config = dict(
    image_size=48,
    horizontal_flip=True,
    rotation_deg=10,
    channel_attention='se',
    kernel_size=3,
    label_smoothing=0.1,
    adamw_lr_other_params=0.0019,
    batch_size=256,
    final_lr_fraction=0,
)
Rows from block 4 of a small image classifier, named by matrix and row number. Rows with one number belong to one channel. Each number is 128 + 32 x the weight over its row's rms, rounded and kept within 0 to 255. All counts start at 0. After the name is the row's rms in percent of the matrix's.
After each channel's rows are labels from the 100 images, of 14848, where the channel reaches its highest value: "place" is the part of the image that holds the peak. Only what is clearly more common there than usual is listed. The data: crops of objects in photos (Visual Genome).
# convs1: 3x3 conv (model.blocks.4.convs.1.weight, 96x96x3x3, each kernel summed), inputs 0-95
# convs2: expand pointwise conv (model.blocks.4.convs.2.weight, 384x96x1x1, transposed), outputs 0-76

convs1.22 104 [175 164 147 151 166  97  96 118 149 109 116 145 137 110 135 127 141 113 167 164 137 135 164 135 114 115 173 100 131  82  97 185 166 207 122 122 137 159 155  95 176 114 134 137 100 173 142 167 133  66 193  77 160 138 154 154 128 115 122 149 133 124 179 172 133 122 110 163 103  78 101  92 157  77 156 153 166 128 168 129 189 114 159  71 161 104 105 167 105 187 105 182 159 141  75 105]
convs2.22 096 [132 130  65 142 159  88 138 174 138 104 192 132 128 119 146 113 129 218 128  94 130 101 128 198 116 149 113 138 103  90 200 142 170  88 190 101 101  97 137 104 112  86 141 120  82 107 105  93 121 148  54 168 146 114 136 139 110 177 143 159 184  85 121 235 108  83 105 151 119 149 122 104 163 113 116 128 134]
place: bottom centre

convs1.16 069 [163 128 165 133 114 123 157 116 151 160 152 118  95 145  90 134 174 109 149  87 109 123 197 112 137 101  86 106 104 125 125  73 147 170  92  91 117 131 128 110 153 129 116 157 134  90 138  93 131  93  98 120  89 109 110 118 115 114 129 138 168  99 134 115 130 177 112  76 124 169 182 190 128 144 136  49 119 189 152  75 181 142  95  88 133 116 150  40  60  76 178 162 171 130 137 102]
convs2.16 103 [162 173 112 176 137 142 139  94 129 120 157  46 132 156 125 140 167 196 175 116  79 185 142  78 136 125 168 105 101 112 113  76 135  41 140 110 108  93 136 162 182 124 160 146  97 132 166  84  66 197 106  98 100 125  96  88 135 120  93 145 192 103 123 116 113 179 103 108 147 152 115 119 123  97 153 131 128]
place: bottom centre

convs1.6 068 [150 130  87 134 155 103 131 132 117  71 100 146  30 140  47 151 156 182 123 133 112 199 135  94  84 120 105  53  69 112 106 137 128 121 122 115 134 126  97  62  34 147 110  87 120 148 119 101 124 107  83 168 133 124  89 176 140  95 155 140 113 136 154 131 143 121 127  82 144  93  81 153  94 124 136 129 184  98 126 146 141 111 148 110 116  91  72 115  95 129 124 118 115 103  98 112]
convs2.6 107 [ 99 150 131 127 118 111 140 135 144 137  95 121  84 132 166 164 127 117 156  77 115  98  78 117 108 128 106 135  91 124 123 127 148 124 135 171  68  83 184 177 140  68 159 112  26 123  89 121 136 131 118 167 155 124 151 115  81 135 128 147 127  89 116 134  87  71 175  99 151 144 180 150 101 106 101 138 112]
place: middle right

convs1.53 089 [182 129 138 114  82 104  81 106 113  91  91 157 156 117  87 103 184  98 130 143 131 132 103 102 154  73 137 144 121 102 115 142 181 153 131 148 104  99 102 151  85 115 124  87  75  97 143 174  99 100 143 118 135 133  96 133 140  77  71 171 123 165 175 175 115 105 123 163 173 109 140  77  68 107 129 110 136 141 171 172  96 117 106 104 175 111  85 133  79 125 220 160 188 111 140 158]
convs2.53 092 [130 136 126 143 107 138 154 130 156 128 105 104  96 116 137 152  90 127 167 218 123 149 132  92 135 179 133 114  94 189 114 141 141 163 170 136 127 109 161 124 196 144 175 102 140 112 107 112 133 191 120 166 204 127  85  99 129 137  91  99  86 118 126 136 154 150 123  75 189 155 128  74 106 138 115 162 107]
place: bottom centre

convs1.29 075 [ 93 179 123  46 136 118 119 108  93 134  94 127  89 150  14 188 161  53 151 120 109 147 140  90  76 154 142  64 113 134 162 100 151 100 126 144 110 189 118 135 154 123 113 118 118 170 134 124 138  83  97 130 150 129 162 156 138 111 120 102 115 145 182 164 129 118 109 166 130 113 133 126 122 161 137 102 151 126  90 106 216 118  93 154 159  83  92 140 146 100 120 113 146 173 110  87]
convs2.29 094 [ 75 122 103 163 101 154 101 138 132 162 109 113 160 114  83 108  92 162 100 132  79  98  95 106 107 145 138 108 129 136 151 101 160 131 135 135 126  73 104 154 114 131  86 133 153 165 104 181 139 167 166 193 119 144 150 132  80 124 116 203 127  98 137 162 159 152 164 197  99 115 137 138  85 127 208 125 107]
place: top centre

convs1.36 097 [ 84 126  79 116  88 122 139 108  95 102 102 128 124  66 149 125 127  99 124 137 124 104 118 172 156 130  98 165  87 137 119 139 209 159 138 110  89 125 132  90 154 114 173 132 128 121 213 113  99 111 130 146 144 100  54 155 144  75 216 124 124  98 190 100 205 123  84 137 108 149 115  93 101 133 133 129  79 136  75 196 165 164 142 128 127 108 127 101 133 146 141  81 160  99 141 144]
convs2.36 098 [104  93 119 114 146 119 165 127 152 144 128 151 180 142 158 119 170 121  72 130 142 101 112 128 157 147 162 142 129 171 122 113 101 125 144 234 128 102  96 200 160 151 184  81 116  97  88 123 125 167 190 142 145 129 131 112 147 148 215 115 164 148 149 107 160 109 124 174 170 114 112 156 150 108 116 150 164]
place: top right

convs1.25 069 [141  92 142 118 101 121 103 200  85 195  77 171 140 118 123 173 109 154 117 182  90 150 137 209 174 106 119 202 164 120 155 110 150 147 101 102 151 169  90  80 109 125 117 123 126 176 131 134 181 212 138 139  90 147 115 112 160 180 129 152 115 107 124 159 144 145 156  74  93 137 176 143 135 153 123 118  92 107  82 121  68 120 161 140 155 145 106 143 137 132 152 113 122  88  88 152]
convs2.25 102 [154 109 129 103 138 145  98  83  96  96 163  68 119 130  56 136 114 158 113  93 133 155 131 165 134  85 119 154 124 198 120 195 170 179 111 147 165 107 145 176 123 117 126 152 110 214 134 119 188 138 132 131 161 117  97 178 136 126 138 141 103  86 178 111 141  95  66 121 226 116 117 130 112 141  99 126 152]
place: middle left

convs1.67 083 [148  68  76 122  97 159 135 110 133  77 211 117  96 101 106 126 159 104 187 103 136 157 139 170 126  36 100 100 113  81  84 117 141 107 104  89  90 131 202 114 147 113  99 104 144  84  77 153 107 101 180 103 126 105 131 114 108 105 179 115  90  94 170 101 127 101  84 122 156 171  88 153  86 107 163 102  83 133 136 149 121 109 133 133 140 165  97 127 123  87 120 191 137 145 124 120]
convs2.67 098 [135 157 111 122 177 159 148 218 105  97 137 104 158 138 168 122 135  87 149 139 117 148 157 128  96 130 116 136 105 193 135 110 123 166 168  98 134 151 127 109 124 166 153 128 124 113 205 158 133 170 161 165 159 146 170 155 138 125 127 196  76 153 114 174 107 164 124 176 206 169 145 151 118 140 194 135 157]
place: top centre

convs1.4 117 [ 97 152 155  79 109  60 171 132 111 154 179 159 103 146 149 134  95 135 102 134  83 145 156 136 123  92 150 164 147 115 122 189  62 145  87 120  84 133 122 132  93  85  67  97 146  64 118  69  96 150 172  61 168 134 138 107 119 158 132 135 168 135  44 149  49 166 172 151  95 123 144 102 134  97 130 170 114 145  97 114 126  89 144 146 111 115 147 132 148 166 147 103  94 122 144 121]
convs2.4 101 [125 172  70 101 158 178 108  48 133 112 141 125 136 131 146 156 128 104 144 100 131 136 151 142 103 163 134  66 138  68 147 155 160 109 126  47 152 144 176 119 138 126 222 124 167 116 123 123 151 185 152  94 133 107 152 122  62 152 138 168  88  87 138 144  84  92 130 139  93  63 133 136 106 166 175 150 140]
place: middle left; bottom left

convs1.42 075 [ 92 100  90 128 122 176  86 196 126 105  59 102  65  96 142 181 153  93 177 173 119  84 139 148 103 114 111 134  86 137 120 115 132 173 151 180  97 111 196 108 141 126 138 122 131 166 136 181  96 195  98  92 131  98 108 112 114  84 147 109 119 105 144 139 138 113  76 159 180 118 101  99 125  99 110 122  81  84 181 137 128 114 177 110 165  65 105 132 124 156  96  92 158  98 111 118]
convs2.42 107 [117  73 108 117 135 164 105  96 110 110 134 110 152 152  30 152 143  89 160 138 122 138 128 126 112 130 114 170 119 143 115 128 153 136  71 152  82 115 144 135 122 130 122 116  81  81 121  62 102  92 104 126  98  93 128 150  79 111 137 124  87 152 149 150 142 141  92 121 195 142  86 108 135 151  94 102 121]
place: middle right

convs1.63 083 [152 162 119  87 105 121 106 134  58 174  81 151 138 138 148 100 135 130 104  85  66 113  77  96 101 140  78 123 121 153 118 123  74 110 141 114 142 101 116 121 133 136 139 115 147 104 112 116 111  95 123 118 100 135  45 148 127 170  48 124 113 114 124  97 135 111 155 172  85  93 127 107  76 151  89 159 137 123  96 135 127 174 109 127  87 158 100 195 188 127  92 114  73 105  89  35]
convs2.63 105 [182 117 119 115 117  91 119 102 235 172 175 103 128 154 124 119 148 176 118  80 127 182 108 188 141 102  99 112 121 120 120  86 135 121 118 148  65 138 169 114 177 121 125 130 105 134 144  89  78 167 145 155 162 118  82 114 101 142 166 134 135 128 154 167 147 108 192 107 124 112 152 104  83 131 178 164 109]
place: middle left

convs1.52 112 [108 158 101  84 139 112  52  89 125  63 140 139 125  66 118 164  77 107 175 134 126 147  96  57  98  36 118  96 150 135 151 108 121 122 144 144 141 158 136  89 160 127 162 127 140  74  95  99 162 123  85 124  82 106  86 150 106  79  99 167 118 131 121  73 114  79 111 149 106 118 116 108 130 103  63 115  89 105  72  77 113 143 149 130 136 104 120 136 118 107 133 169 195 108 135 106]
convs2.52 097 [137 126 161 104 100 165 207 141 135 133 136 136 154 173 122  92 166 124 101 123  83  78 114 209 154 148 128 108 103  82  87 131 180 156 152 139 192  85  77 152 114 102 133 135 228 106 141 131 126 133 108  93 123 113 132 137 107 193  69  88 110  97 147 162 142 137 158 154  89  79 153  66 146 132 128 148 115]
place: top centre

convs1.61 123 [164 131  94 146 166 165 163 116 171 134 122 138 103  71 121 143 115 111  92 121 148 131  70 134 180 127 145 105 120 164 132 154 121 226  91 127 110 120 157 120 147  83  94 101 138 106 156 149 127 124  99 120  87 112 138 135 110 110  69 164 114 181 134 106 120  75 135 155 148 155  82 131  62 135 133 232 124 124 180 121  99 153 112 146 157 143 121 164 186 209  96 110  86 101 129 102]
convs2.61 103 [146  99 157 101  97  94 109  77 113  86 175 179 155  80 116 152 160  71  54 108  97 117  72 211 107 123 142 156 161 111  98 153  93 103 102 153 167 115 131 161  90 172 102 158 137 150 132 165 122 126 113 161 142 128 153 107 124 157 116 121 146 154 128 105 137  83 149 136 140 149  95 144  86 152 138 143  64]
place: top centre

convs1.88 076 [121 119 107 175 108 153 162 124 161 163 116 185  62 123  80 116 137 139  77 112 129  78 125 109 143 145 112 101 126 121 103  90 169 101 135 128 103 136 124 136 180 140 176 107 177  82 141 110 135 136 106 106 131  95 170 222 107 131  75  95 142 135  76 137  89 139 117 164 155 178  54 105 186 161 166  71 116 139  76  92 122 103 185 117 141 122  88  82 146 139 129 129 173 122 124 156]
convs2.88 105 [106 147 146 137 140 135 139 130 144 113 111 117 109 102 160 180  80  76 110  96  84 116 120 141  91 128 104 106  99 138 152 143 126 151 106 148 102  97 155 154 152 101  86 133  82 112  99  98 131  69 114 117 111 147 161  94  55 130 127  79 124 105 158  83 105  40 103  98 200 189 132  97 106 108 119 121 139]
place: middle left

convs1.31 137 [118 138 117  75 108 100  69 139 120 157 153 167 103 150 109 160 112 121 160 101 146 129 168 133 173  88  82 164 171 132 127 107 131 139  79  80 127  98 154 107 128  73  76  84 121 112 167 118 150 110 123 193 121 125  62 114 164 154 147 119 135 100  86 158 206 150 170 122  66 110 133 147 153 170 146 120 103  70  61 109 111 209 148 127  91 105 100 107 100 169 100 101 134 137 124 113]
convs2.31 115 [115 120 109 117 105 139 127 148 131 105  92 123 115 130 130 113 132  92 110 154  85 122 125 163 167 198 134 177  84 171 122 122 139 158 100 158 246 140 109 149 159  85 130  97 146 115 167 165  91 123  98  40 182 154 183 107 135 108 121 106 175 185 129 133 136 107 116 112  96 137 105 129  82 113 113 127  68]
place: top right

convs1.38 059 [ 62 179 135  95  85 139 146 126 120 140 150 155 136 177 167  99 133 144 104 109 107 123 169 104 137 116 160 144 137 141 113  73 101  45 105  95 141 157 156 155  71  93  74 108 112 116 119 155 120 139  93 113 106 142 114 121 142 168  63 136 152 141 108 184 101 156 120  83 118 185 110 120  91 146 143  91 135 126 115 100 215 153 108 132 149 177 140  39 169 150 133 168 125 181 127  91]
convs2.38 100 [122 116 108 119 166  88 121 134 144 141 118 161 146 142  98 145 157 216 136 138 113 113 137 106 157  35 103 187 122 163 117 102 186 157 154 172 134 115 175 140 103 165 112  98 136 186 142  97 153 107 134 198 119  86 152 121 113 109 161 184 173 140 132 137 123 128 147 104 107 131 174 116 117  97  84  95 119]
place: middle right

convs1.12 092 [108 125  76  93  62 158 127 110 110 132 109 107 138 134 178 170 109  88 162 152 143 194 112 141 133 128 143 150 121  97 171  97 113 134 154 141 116  56 159 190 136  93 103 143  89 107  97  63 134 127  84 176  93 102  92 200  76 121  74 154 124 139 117 162  96 119 131  84  87 142 116 139 175 169 124 136 113 147 118  66 164 111 104 148 156 122  75  75 119 127 133 117 160 144 192 146]
convs2.12 101 [100 161 120  88 106 169 108 103 151 125 155  75 117 117 104 157 150 124  88 125  84 111 109 132 151  82 137 129 126  68  98 148 101 142 136 122  85 114 140 160  99 143 121 139 179 172 136 124 147 183 103 122 135 149 161  92 140 153  82 121 130  86 133 150 117 173 166 163 147 101 111  99 107 136 177 156 109]
place: top centre