config.toml
arch = "resnet_bottleneck"
model = "image classifier"
dataset = "crops of objects in photos (Visual Genome)"
train_examples = 123503
image_size = 48
crop_scale_min = 0.5
horizontal_flip = true
rotation_deg = 10
targets = ["object"]
num_classes = 300
norm = "batchnorm"
hidden_act = "relu"
channel_attention = "se"
depths = [2, 5, 5]
kernel_size = 3
stem = "single"
avg_pool_shortcut = true
widths = [192, 384, 768]
label_smoothing = 0.1
loss = "cross_entropy"
init = "xavier_uniform"
residual_init = "none"
optimizer = "muon"
muon_scale = "match_rms_adamw"
learning_rate = 0.0021
momentum = 0.98
nesterov = false
orthogonalizer = "newton_schulz_5"
adamw_lr_other_params = 0.0019
max_grad_norm = 0.5
max_steps = 19900
batch_size = 256
epochs = 41.2
lr_schedule = "linear"
final_lr_fraction = 0
warmup_steps = 1990
weight_decay = 0.1
adamw_weight_decay_other_params = 0.01
Rows from block 7 of a small image classifier, named by matrix and row number. Rows with one number belong to one channel. Each number is 128 + 24 x the weight over its row's rms, rounded and kept within 0 to 255. All counts start at 0. Numbers have three digits each. After the name is the row's rms in percent of the matrix's.
After each channel's rows are labels from the 100 images, of 14848, where the channel reaches its highest value: "patch colour" is the nearest of a few named colours to the mean colour under the peak; "place" is the part of the image that holds the peak. Only what is clearly more common there than usual is listed. The data: crops of objects in photos (Visual Genome).
# convs1: 3x3 conv, stride 2 (model.blocks.7.convs.1.weight, 192x192x3x3, each kernel summed), inputs 96-191
# convs2: expand pointwise conv (model.blocks.7.convs.2.weight, 768x192x1x1, transposed), outputs 128-255

convs1.153 093:083093150124159144120152087155127137143169080146147138107103144108127129155138095135098116143125105134116124084162101143113159115159113135103120152084149137107151087093132141112156112101110131101132123129082108097123156134114093088063156140155154130069127154101156088139106095127138161110
convs2.153 098:120095143172109139124161129110125141107131110132158091144137103189162134158126157155129070135146065097155132132098116126117100099154152143104115148131114122122146111156128118156163126108128119174126106189142127154157160138114131117084117095147107109078106075141091107123114162101142119206111096159127145070123163100136115158075124162142106139126144168115094125110154141116148140080083
patch colour: pink
place: top right

convs1.39 095:108127084111115197179150133113126103147088155118142149112118114127117188143130118125139107119107113161102152163126153144108140136124113139144197105113150145160144155100137089129114131118116075141124113121101128137136135144162073090132110124092154137106113112138124116112152086140099120091
convs2.39 096:124118114156118147113159142132113115188122150108113162118084131155143132104135093153110152127179149155105148094128099109137170150109088125139119071084185099095087127083146118146098135188114151120099105143112123125131110111129096102143134113102138101116083102092105114123125141087087080101106144099097098141136129128082118104135145108170095130139104136134115178121146148135125124108123
patch colour: brown
place: middle right

convs1.151 104:149134091128115153149134100141107113110160104074103140134199111115104125120119151168085142142188107118111127164122104102156138148138117120110139119098096141085088116190133116111160085130099134099104138152127160131178096136160145104134144108120143090147104132126141124114133114119136123092
convs2.151 106:111150121205149121137146131118110100100117185123152164164143104146108149121154127147116120089126121098138132118127138096133094159128105140137131125124119113151122133096066098159136113170091098152131185094147141131110158133156097130135168096137094153065113178172119134139128128116114133139139134126100156138116147147148110148132129123133130163203127100104146135145159118117109140098101
patch colour: black
place: bottom right; bottom centre

convs1.104 092:099138087136155150164110075121099102133114153094111113132154162145136096115118136155138114117168147115113162100128089123083168102132100097161110095113112090117069135114172085104081131084148140102105102133140107078146174157119137086153149114140154141109112128134131116084151083117107114135
convs2.104 092:121130153146101084132097125079122079129108148129143118134094138125168109093123144112103163110134134144126092093127112098108131159113084160123113110102110100161177122132139139111138082131139157131132130126125140112056144128134159167147165164139125124120116128142146160142104116068153112112146134126118102143141164112098125107119115113103164095162118124143117115099194099120134136138133
patch colour: grey
place: top left; top right

convs1.109 101:128137112106165093108100089145116137122087106143153101113110086150120151125102185102118135155137117101175076118103113105089138115092095113103126123105151110103111153120112126143116147129110130126112096147108125147125116133118099175094101126088124129140123114127123127111105113117136126144
convs2.109 102:166149148121131110157113145091107116113093153113165141118153092128126135153106095119145131149136110089092110138115126138107100096153110097145083141119137164134104119116150103132151129167172134142128107177114148194142121152111137144160082135130166153152181075146122153159151097130098112144129067123104152127147157173101106120140135134094127170088118136125092136105124172124131129122114
patch colour: brown
place: top right; top left

convs1.52 104:115186155106110100121111075126112141157149161107114177130134096118134094109154129118100148140146140116122172121142185148152185131122133086139153124129133121135148107133131100142095171115101131088171139131122106124140071124109126095109141150141131145135110117120129130098155129182148092096
convs2.52 105:117081186122140149129092152102143124120112155111124114094132084153172134119146132130135129142139145091114171107107096117085145141131138105120125163158110122202113114105147141147142110130073094131146133142155105159097127144092128140110193114093096146134099091125124088097104144121142130197132091113082144121134113110129135148181115064137141151161140123113093124092117108087147121134132
patch colour: pink
place: top right

convs1.50 099:128134103110115094144132123108126162164142139147116122101110062154159125114094105121118158123184118141100117156155128119115135152132103117154123134108121079088095108132095114114152137141128108130105133156110113094129097124126115126115121149105114106118109149117099133106101159103165085153
convs2.50 101:136118154114086071079140117104112115165111122128132141082137130148121147138117109137131151114123101080154141117104127131126129133164136073144131147124142113123119150154192132108175107118096151139124092136109165146152136078121113074145113113073125098116120116142146094113145152142097094117149130129111127094171068121090126143125116119125142181165154116091143169112136115139107125139143
patch colour: black
place: centre; bottom centre

convs1.146 097:203077124126120115133151116164151126130147137147146130138144105163108120115145092088120122132094110153159126142126116114101086126090123073139127177104157096076107132159116139122168161170150127145107128161105105128098160118144129111173114116159117128110135143122107126130117144083149112120
convs2.146 094:102113097144112076096128137143154121119106137092114126157116119149138140108150160162163199106148126082171184145119112160107111116147136093154113129097170126127151108145145100129119127146139103131184117098145117133119127116154103107119134133112121148146101139106113143131090098119114134072119182141111100156144137123080173152137157115138138116121121136143162129146141107156145187147134
patch colour: white; cyan
place: top right

convs1.113 093:132125134090141128105069104123158109103127118107112093135131157120117135160137095080082118096141129078102139114107097089084109129144093106135115139072097136183104148122108102138100145151142136099121116158145094112085193127106116111116159126122172129103131140152137153124078113116126175139
convs2.113 102:165126098127121169096149111128122098131145134123152151125132145141145119122122118149109125116134081108098114126153152136114166120142140133129158136104129105167163134147155130142121143080110098135141135143150185103133088116130118121174116133151136190104138148147112131150149180068144115140157131150121158128104157180113107116133096143092122122181169104123111116127144132124129147129193
patch colour: pink; white
place: bottom right; bottom centre

convs1.61 090:103092146133119111159126149118150129156083129110130137099088107132163121125136131141121104113063090130083101169146166140094110102113143121134159128144119154078133125148147082142143127121134165131107122137140191178117151138127147086116127109148124136111137112132094087147157131130142128113
convs2.61 098:173073101157089155117123114115139207215123201139131096148154126105084162171096129101101120113079163135122133142155104102081152110128161128167156114149088165103107130120159142120131145085127096120129124070135090129108131129112133173139093146108089168132122100134188153078151143124139136141097158123132173127207108138129130152132113137111116120142142130110134186133128131165101097156122
patch colour: brown
place: top right; top left

convs1.187 097:126150167144131110127137125109136109118122114096119095146129170174146101159154118086142114129163137164137116088123114173121115077138122134133121066145140125118111127121095086112105145120130148164119144140108088128117137132113147154122163165136082121137103088110131156152169076139067161103
convs2.187 102:118132127150094181141133133077128112141093126149120130119122089110142151150122110094144088126132124142167140128131133090125133143119126146133143106163127087129099139137165141115111132132120134111097112128101122192117160148083136155121147109107153126126119150092113199137143111107101080103126160155086113092107126144131127130115162144173151093125126116121127127130098144169134127137145
patch colour: pink
place: bottom right

convs1.172 095:120162133135124136095123140150127103153139174160153106103096174112095118114165146131165106167137101135164134123169130121123109134158184158135099159115121144146165127187130100118115164100122164142148125083153128133141119081144097132117092104118141111090152117175153110115092119131113131108
convs2.172 101:137125160162157122134131125119128098120128125130107112157116145137112112123118114095130159108150182116105147139059106167102096163130100136169123139123121119123095115120144098121115122158111126179154137104133137104117096102071182136097073147124184088111089093109124181119125152112134144156141098098149116131111143137113093136131140104129136137100122095132144166137148113149133149110146
patch colour: pink
place: bottom right

convs1.62 108:111120120115158122133078105119148132081087138104144098076100101128114181119155143130112134129098108126158164166166122089124140129147144091098172097124160106147100106113119121136131130114146113109152102134117139124138134129100124112128113140082122096090127142151192074130127122127111162113
convs2.62 104:110086110162132078129140164129111130100067160151146110140093132117089102197127096122125135108132142111124114121162126129189106121119146113128179122083145152138128129099160125157122114162095090124124104119140108160121108134123083130118153133142134129111123139076102132192166094120145152145100153172170142154129102099119164134151128117142155150122152139167156136128120176154122178138135
patch colour: brown
place: bottom centre

convs1.125 092:118111151152124105122208117165090152102167135111176168124131098118114105130131083134147153118156103112144150101152173111114114093124098126138155184149140109158104101114101129148146097136148101136148171118133132102105124116136100150157142160142153106113147118147071139133119113138126112094
convs2.125 097:116144102148126108111145129179131135168178125130156148131130120148145120098130148108147119093088127114137116118114133134144119130114090151162138140153151144144123111151144101128154121125151124150066108110146131087136120127120134141157136108168119137107125096129132121074129151152153077111133128114167078159113137137169121125143129150122118137145108174155168176107117115120154094138141
patch colour: white
place: bottom right

convs1.34 099:099151112155136147110089162125128144136121147131137136072084126122107132145100142114095109115116100132166114110121199121096154098120138110070111135117123152170122166085141158134083094124136102147141107098124066107133130135182101125100132107158145109106093140105118108109139138156123103133
convs2.34 102:116095109113119116133171117185164100141157151119174121121140126135130107151087080133143103118126170119142098118140146110176111090096111116100135141128145131160147140126104102127112171122141148180125103113110146189133137107141136114107132136091169089161136139123116130109163118100168131114135131107113174182105116105119134151102067128127142104123123139109140154140164124103122127162099
patch colour: grey
place: bottom right

convs1.176 094:095110104141125144099143080135138114122103135123123127124150119083215126063146116108163088095139167108138121160115151099095128124151157074171110100126117110122114105141154139075128165134125116131106087100124118122087133138159115079109123091139139109139093167131148145102122150103146104124
convs2.176 099:123129137182104152129150099088128086147119081158166117126124107131135141124119093131140121132142110122134133120107122140122098127138118105095119153145123122140123126159133106115140079130119077158116128067124164117133144121146086120124148083159107133133150161137089181191130136128146126129093193144156123115131126120148191189113164126110099093147120138113100123112144095083110119111151
patch colour: grey
place: top right

convs1.116 097:112119135113136175143120163141130171123122086179079158092122173097083125138133145143109098151114139141121155159103139141116135182168123122078134111144134105113127115128149121169143127195132123130153147140118120196169115164116131145147115137115127164186089141107126116108142157144128135119
convs2.116 102:153159131129102130130138136125110125121138097142140161112162157131114149125114194124129131163123121120125126147096158148168124115110120150142120145176135106094082125142175133146114104140106131131108104100134111107133184125181108146128160143100115150103116108132117175123120115106132135115100113156149135115139127104115110095141110088088115104108101108114135146134090115116089114130118
patch colour: brown
place: bottom right

convs1.122 099:098150152133139122109110088145132158095146135133147086107114111118135109147102110117113142147117133143140140116143092088129156127134179115125120123095137180106133127135090101102134150141134118113100120140129141111136139108096180097139159148116126129144112137157228097130150111133110138126
convs2.122 094:139144116104121132129094100118169126120128095117162129147122118084172121132129131140104179143140096112126150151113143141133092097133138160133165158092125109121145122112111091161139138151151155134091169156156120150127086129136149120143101126125135143141124161142105135065125126121104141132128147106122104147110162144133081128139144125152092135131124076128104110106103147100153127130130
patch colour: brown
place: bottom right; bottom left

convs1.110 094:140122129185123063119130093138128122108113126124125100106107140135108140111132109110126144094159173131119141092127126121125145124113094133096114165133141110165144159135055134166114142117105135098130127144119117127101121147126144105066129107102130125108101136113137090155113121126132145112
convs2.110 097:132147115149158146139115105116151172120191141100114107137126089137135119120177144121144129140122082104144167115122123114141134085134130135134111106168098124132153133092189101104120124111123184130139102103173099112092122138080100131117127083105140114126151158162127145156153099133131215074122123147107178111140160124123130130148123161134118153134152088093135089136142139123087127159106
patch colour: white
place: top left; top right

convs1.108 103:110127133139119113125161189120077115108110110123116143131161087112060126114144118179163155114110138126130105097136111086135130090095101093088107138132123136107097183176145149128147111114121129100124177167105094117125136138124106128129115170169147103126124145140138138118132119147102148126
convs2.108 102:124117115211156125127085114114125130122129115124102128116124127128110108122105143104140125092126166134115120135125117145106126154153120122124099131119159152215102099125167108111160153119123113125126091110121131130125137102141132111133102121112156134152118115138146131138136136110116128100126095151089112133116157107105111134099147126106141128098099109131092161172126147129157145080140
patch colour: black
place: centre