config.toml
model = "image classifier"
horizontal_flip = true
targets = ["object"]
arch = "resnet_bottleneck"
channel_attention = "se"
avg_pool_shortcut = true
residual_init = "none"
optimizer = "muon"
muon_scale = "match_rms_adamw"
max_grad_norm = 0.5
epochs = 41.2
lr_schedule = "linear"
warmup_steps = 1990
weight_decay = 0.1
Rows from block 4 of a small image classifier, named by matrix and row number. Rows with one number belong to one channel. Each number is 500 + 40 x the weight over its row's rms, rounded and kept within 0 to 999. All counts start at 0. Numbers have three digits each.
Before each channel's rows are labels from the 100 images, of 14848, where the channel reaches its highest value: "colour at peak" is the nearest of a few named colours to the mean colour under the peak. Only what is clearly more common there than usual is listed. The data: crops of objects in photos (Visual Genome).
# convs1: 3x3 conv (model.blocks.4.convs.1.weight, 96x96x3x3, each kernel summed), inputs 0-95
# convs2: expand pointwise conv (model.blocks.4.convs.2.weight, 384x96x1x1, transposed), outputs 0-76

colour at peak: white
convs1.9:538521481522473536470584450488464566473501593586448483491465542564511479594516539528534528546445398529481478491497551526550482492484434446483538461463548504500568463517486484443503489473491494490492495508460479508507470508461530514516505570456440475615493556546554520500457496485465516487
convs2.9:475522495508460550475518462566536547490528472534448460499515594488519480535559615447545520520481479517459507511522487485528519467491494487550476465501508504516503450468492523495477489520445494571503484486551489463543580550494570468

colour at peak: black
convs1.35:504524530458504560489481514508485545543467444466527493505519491460530531485506537502442512492508491439454563580525533424506468549465510494559546551490559486524456515478495423446568433505467532467495486516494444475465420466450532565483509479508464475502610461482500567442568529543554482425
convs2.35:509506464507519450580518548538481472468456559507498522480461509539470451456487448474531541516468554503577467540495602553457504511524513515499489517545487573473481496452524447579581520498506476488463518509467477524559525493491509491

colour at peak: black
convs1.7:435451496491521567574450526520498541458500528527583468525452503425557476503460574507466463510474474489492506499542549503518542433490498463572537484514470560496464467502468399529493460481519504506554460534532546478512490493514467564527496502625528480400461553533524484532542465472522496540
convs2.7:510508532428512540497598482529535562460485540479491496531531469478464427449499483477536404543521520475558422488396506492536469502477505443455477547466509476434584496554560571457512462443494560514497513482509505537527477421434498446

colour at peak: white
convs1.41:586537544476460500549590475442497497448522561581481546425499484489475475515547545466503572547523485467432461529499465528555479517480451476528511491514527529468518488484541526492487530580546554499562523467511494487490512429483466540509463535515494460596526416491570474457564504546471466535
convs2.41:506524508498550570508490518554528502531453465511475525504576503524482517456482519510446497514428623546460523517449517533439473529507452536532454552520548577473431548455508484507536485478441527517425477454514555500460438453579462491

colour at peak: pink
convs1.45:538468482523493478562505457449562429495503583498457541501511509547473606538513476510533591485452420508455449518485525578438530464520543464540475562541553499390447456541525501474508567521482494451518496540515447552556510461457493490492518526500532476495507499513477505442490477540552472484
convs2.45:451486462446529443469511524474431468492456539501567469450630554515556482511507468547441476508589523441518576512490546550500566537500495572470574460531495500563503464520535470526521445462543541459443512488519528502548492447486507551

colour at peak: pink
convs1.33:482523480476612525476530557446452431495493514544542517486483533482516457511447477447470513549478491495514445535490459475537477500522475596517466484530471549529415459517539532531500444529491483443499460507487449480655514488467511542436495571496514477521522475451532475510467511499576503434
convs2.33:504444487529521511506427530536475399459517554444517495474587529525562496435509471480521483509491498488518583511519511483522487548489510489494460561490482517510505489532471486511483472409542499496483502499513524526447424542569519472

colour at peak: black
convs1.85:422502501441535553563540474472450507452583490562533573462447530465473475460492483521477557483514488476492442557551489493466484432479493520480497538566460542482467519495479585473452468458415581543511526551495509490497489458419442528523542488473509446542537499517484532482458473490493487593
convs2.85:467441485462503480471464540537488508534462482418495475483446549459423496497426461420504454501534528536481482458513453476525509537516448462474501469550434447503599487560545623471472485489487474473554476444570492536512557454553513529

colour at peak: white
convs1.78:533471496489524508447496485548524486444470517554481508518573464488460509546508415471559571519525445535570506535541487440560480491539469444505499380487536505449533477479491505502529492500459438417496479422521572471464487603476479445486445479466451483464417535471517481514485492476518512502
convs2.78:516447564525451469553476589486511394459480523479466493468576498484564511468456495438498468467534502513476445437424480463485464493510465441556457515505473557510550498458524545527431562519524485467477517501406478486498432457463445535

colour at peak: black
convs1.47:515446556425488476449507521549541393505488487458560464540510519442451492471483564475430495511491541550534429585495539475504482425484568488474444541536511525499410504475449547527538511559478485514511459469515523525488550495474492457505495549441526498413493497461497516454590499521529502524
convs2.47:475523445497495469483463430483432476508455450508502504479485496553543498489451543453483471533557455507515549463526498561456490585548501576489495492555513492464526531600493439580598461533463480487456540492421484533535598523497536510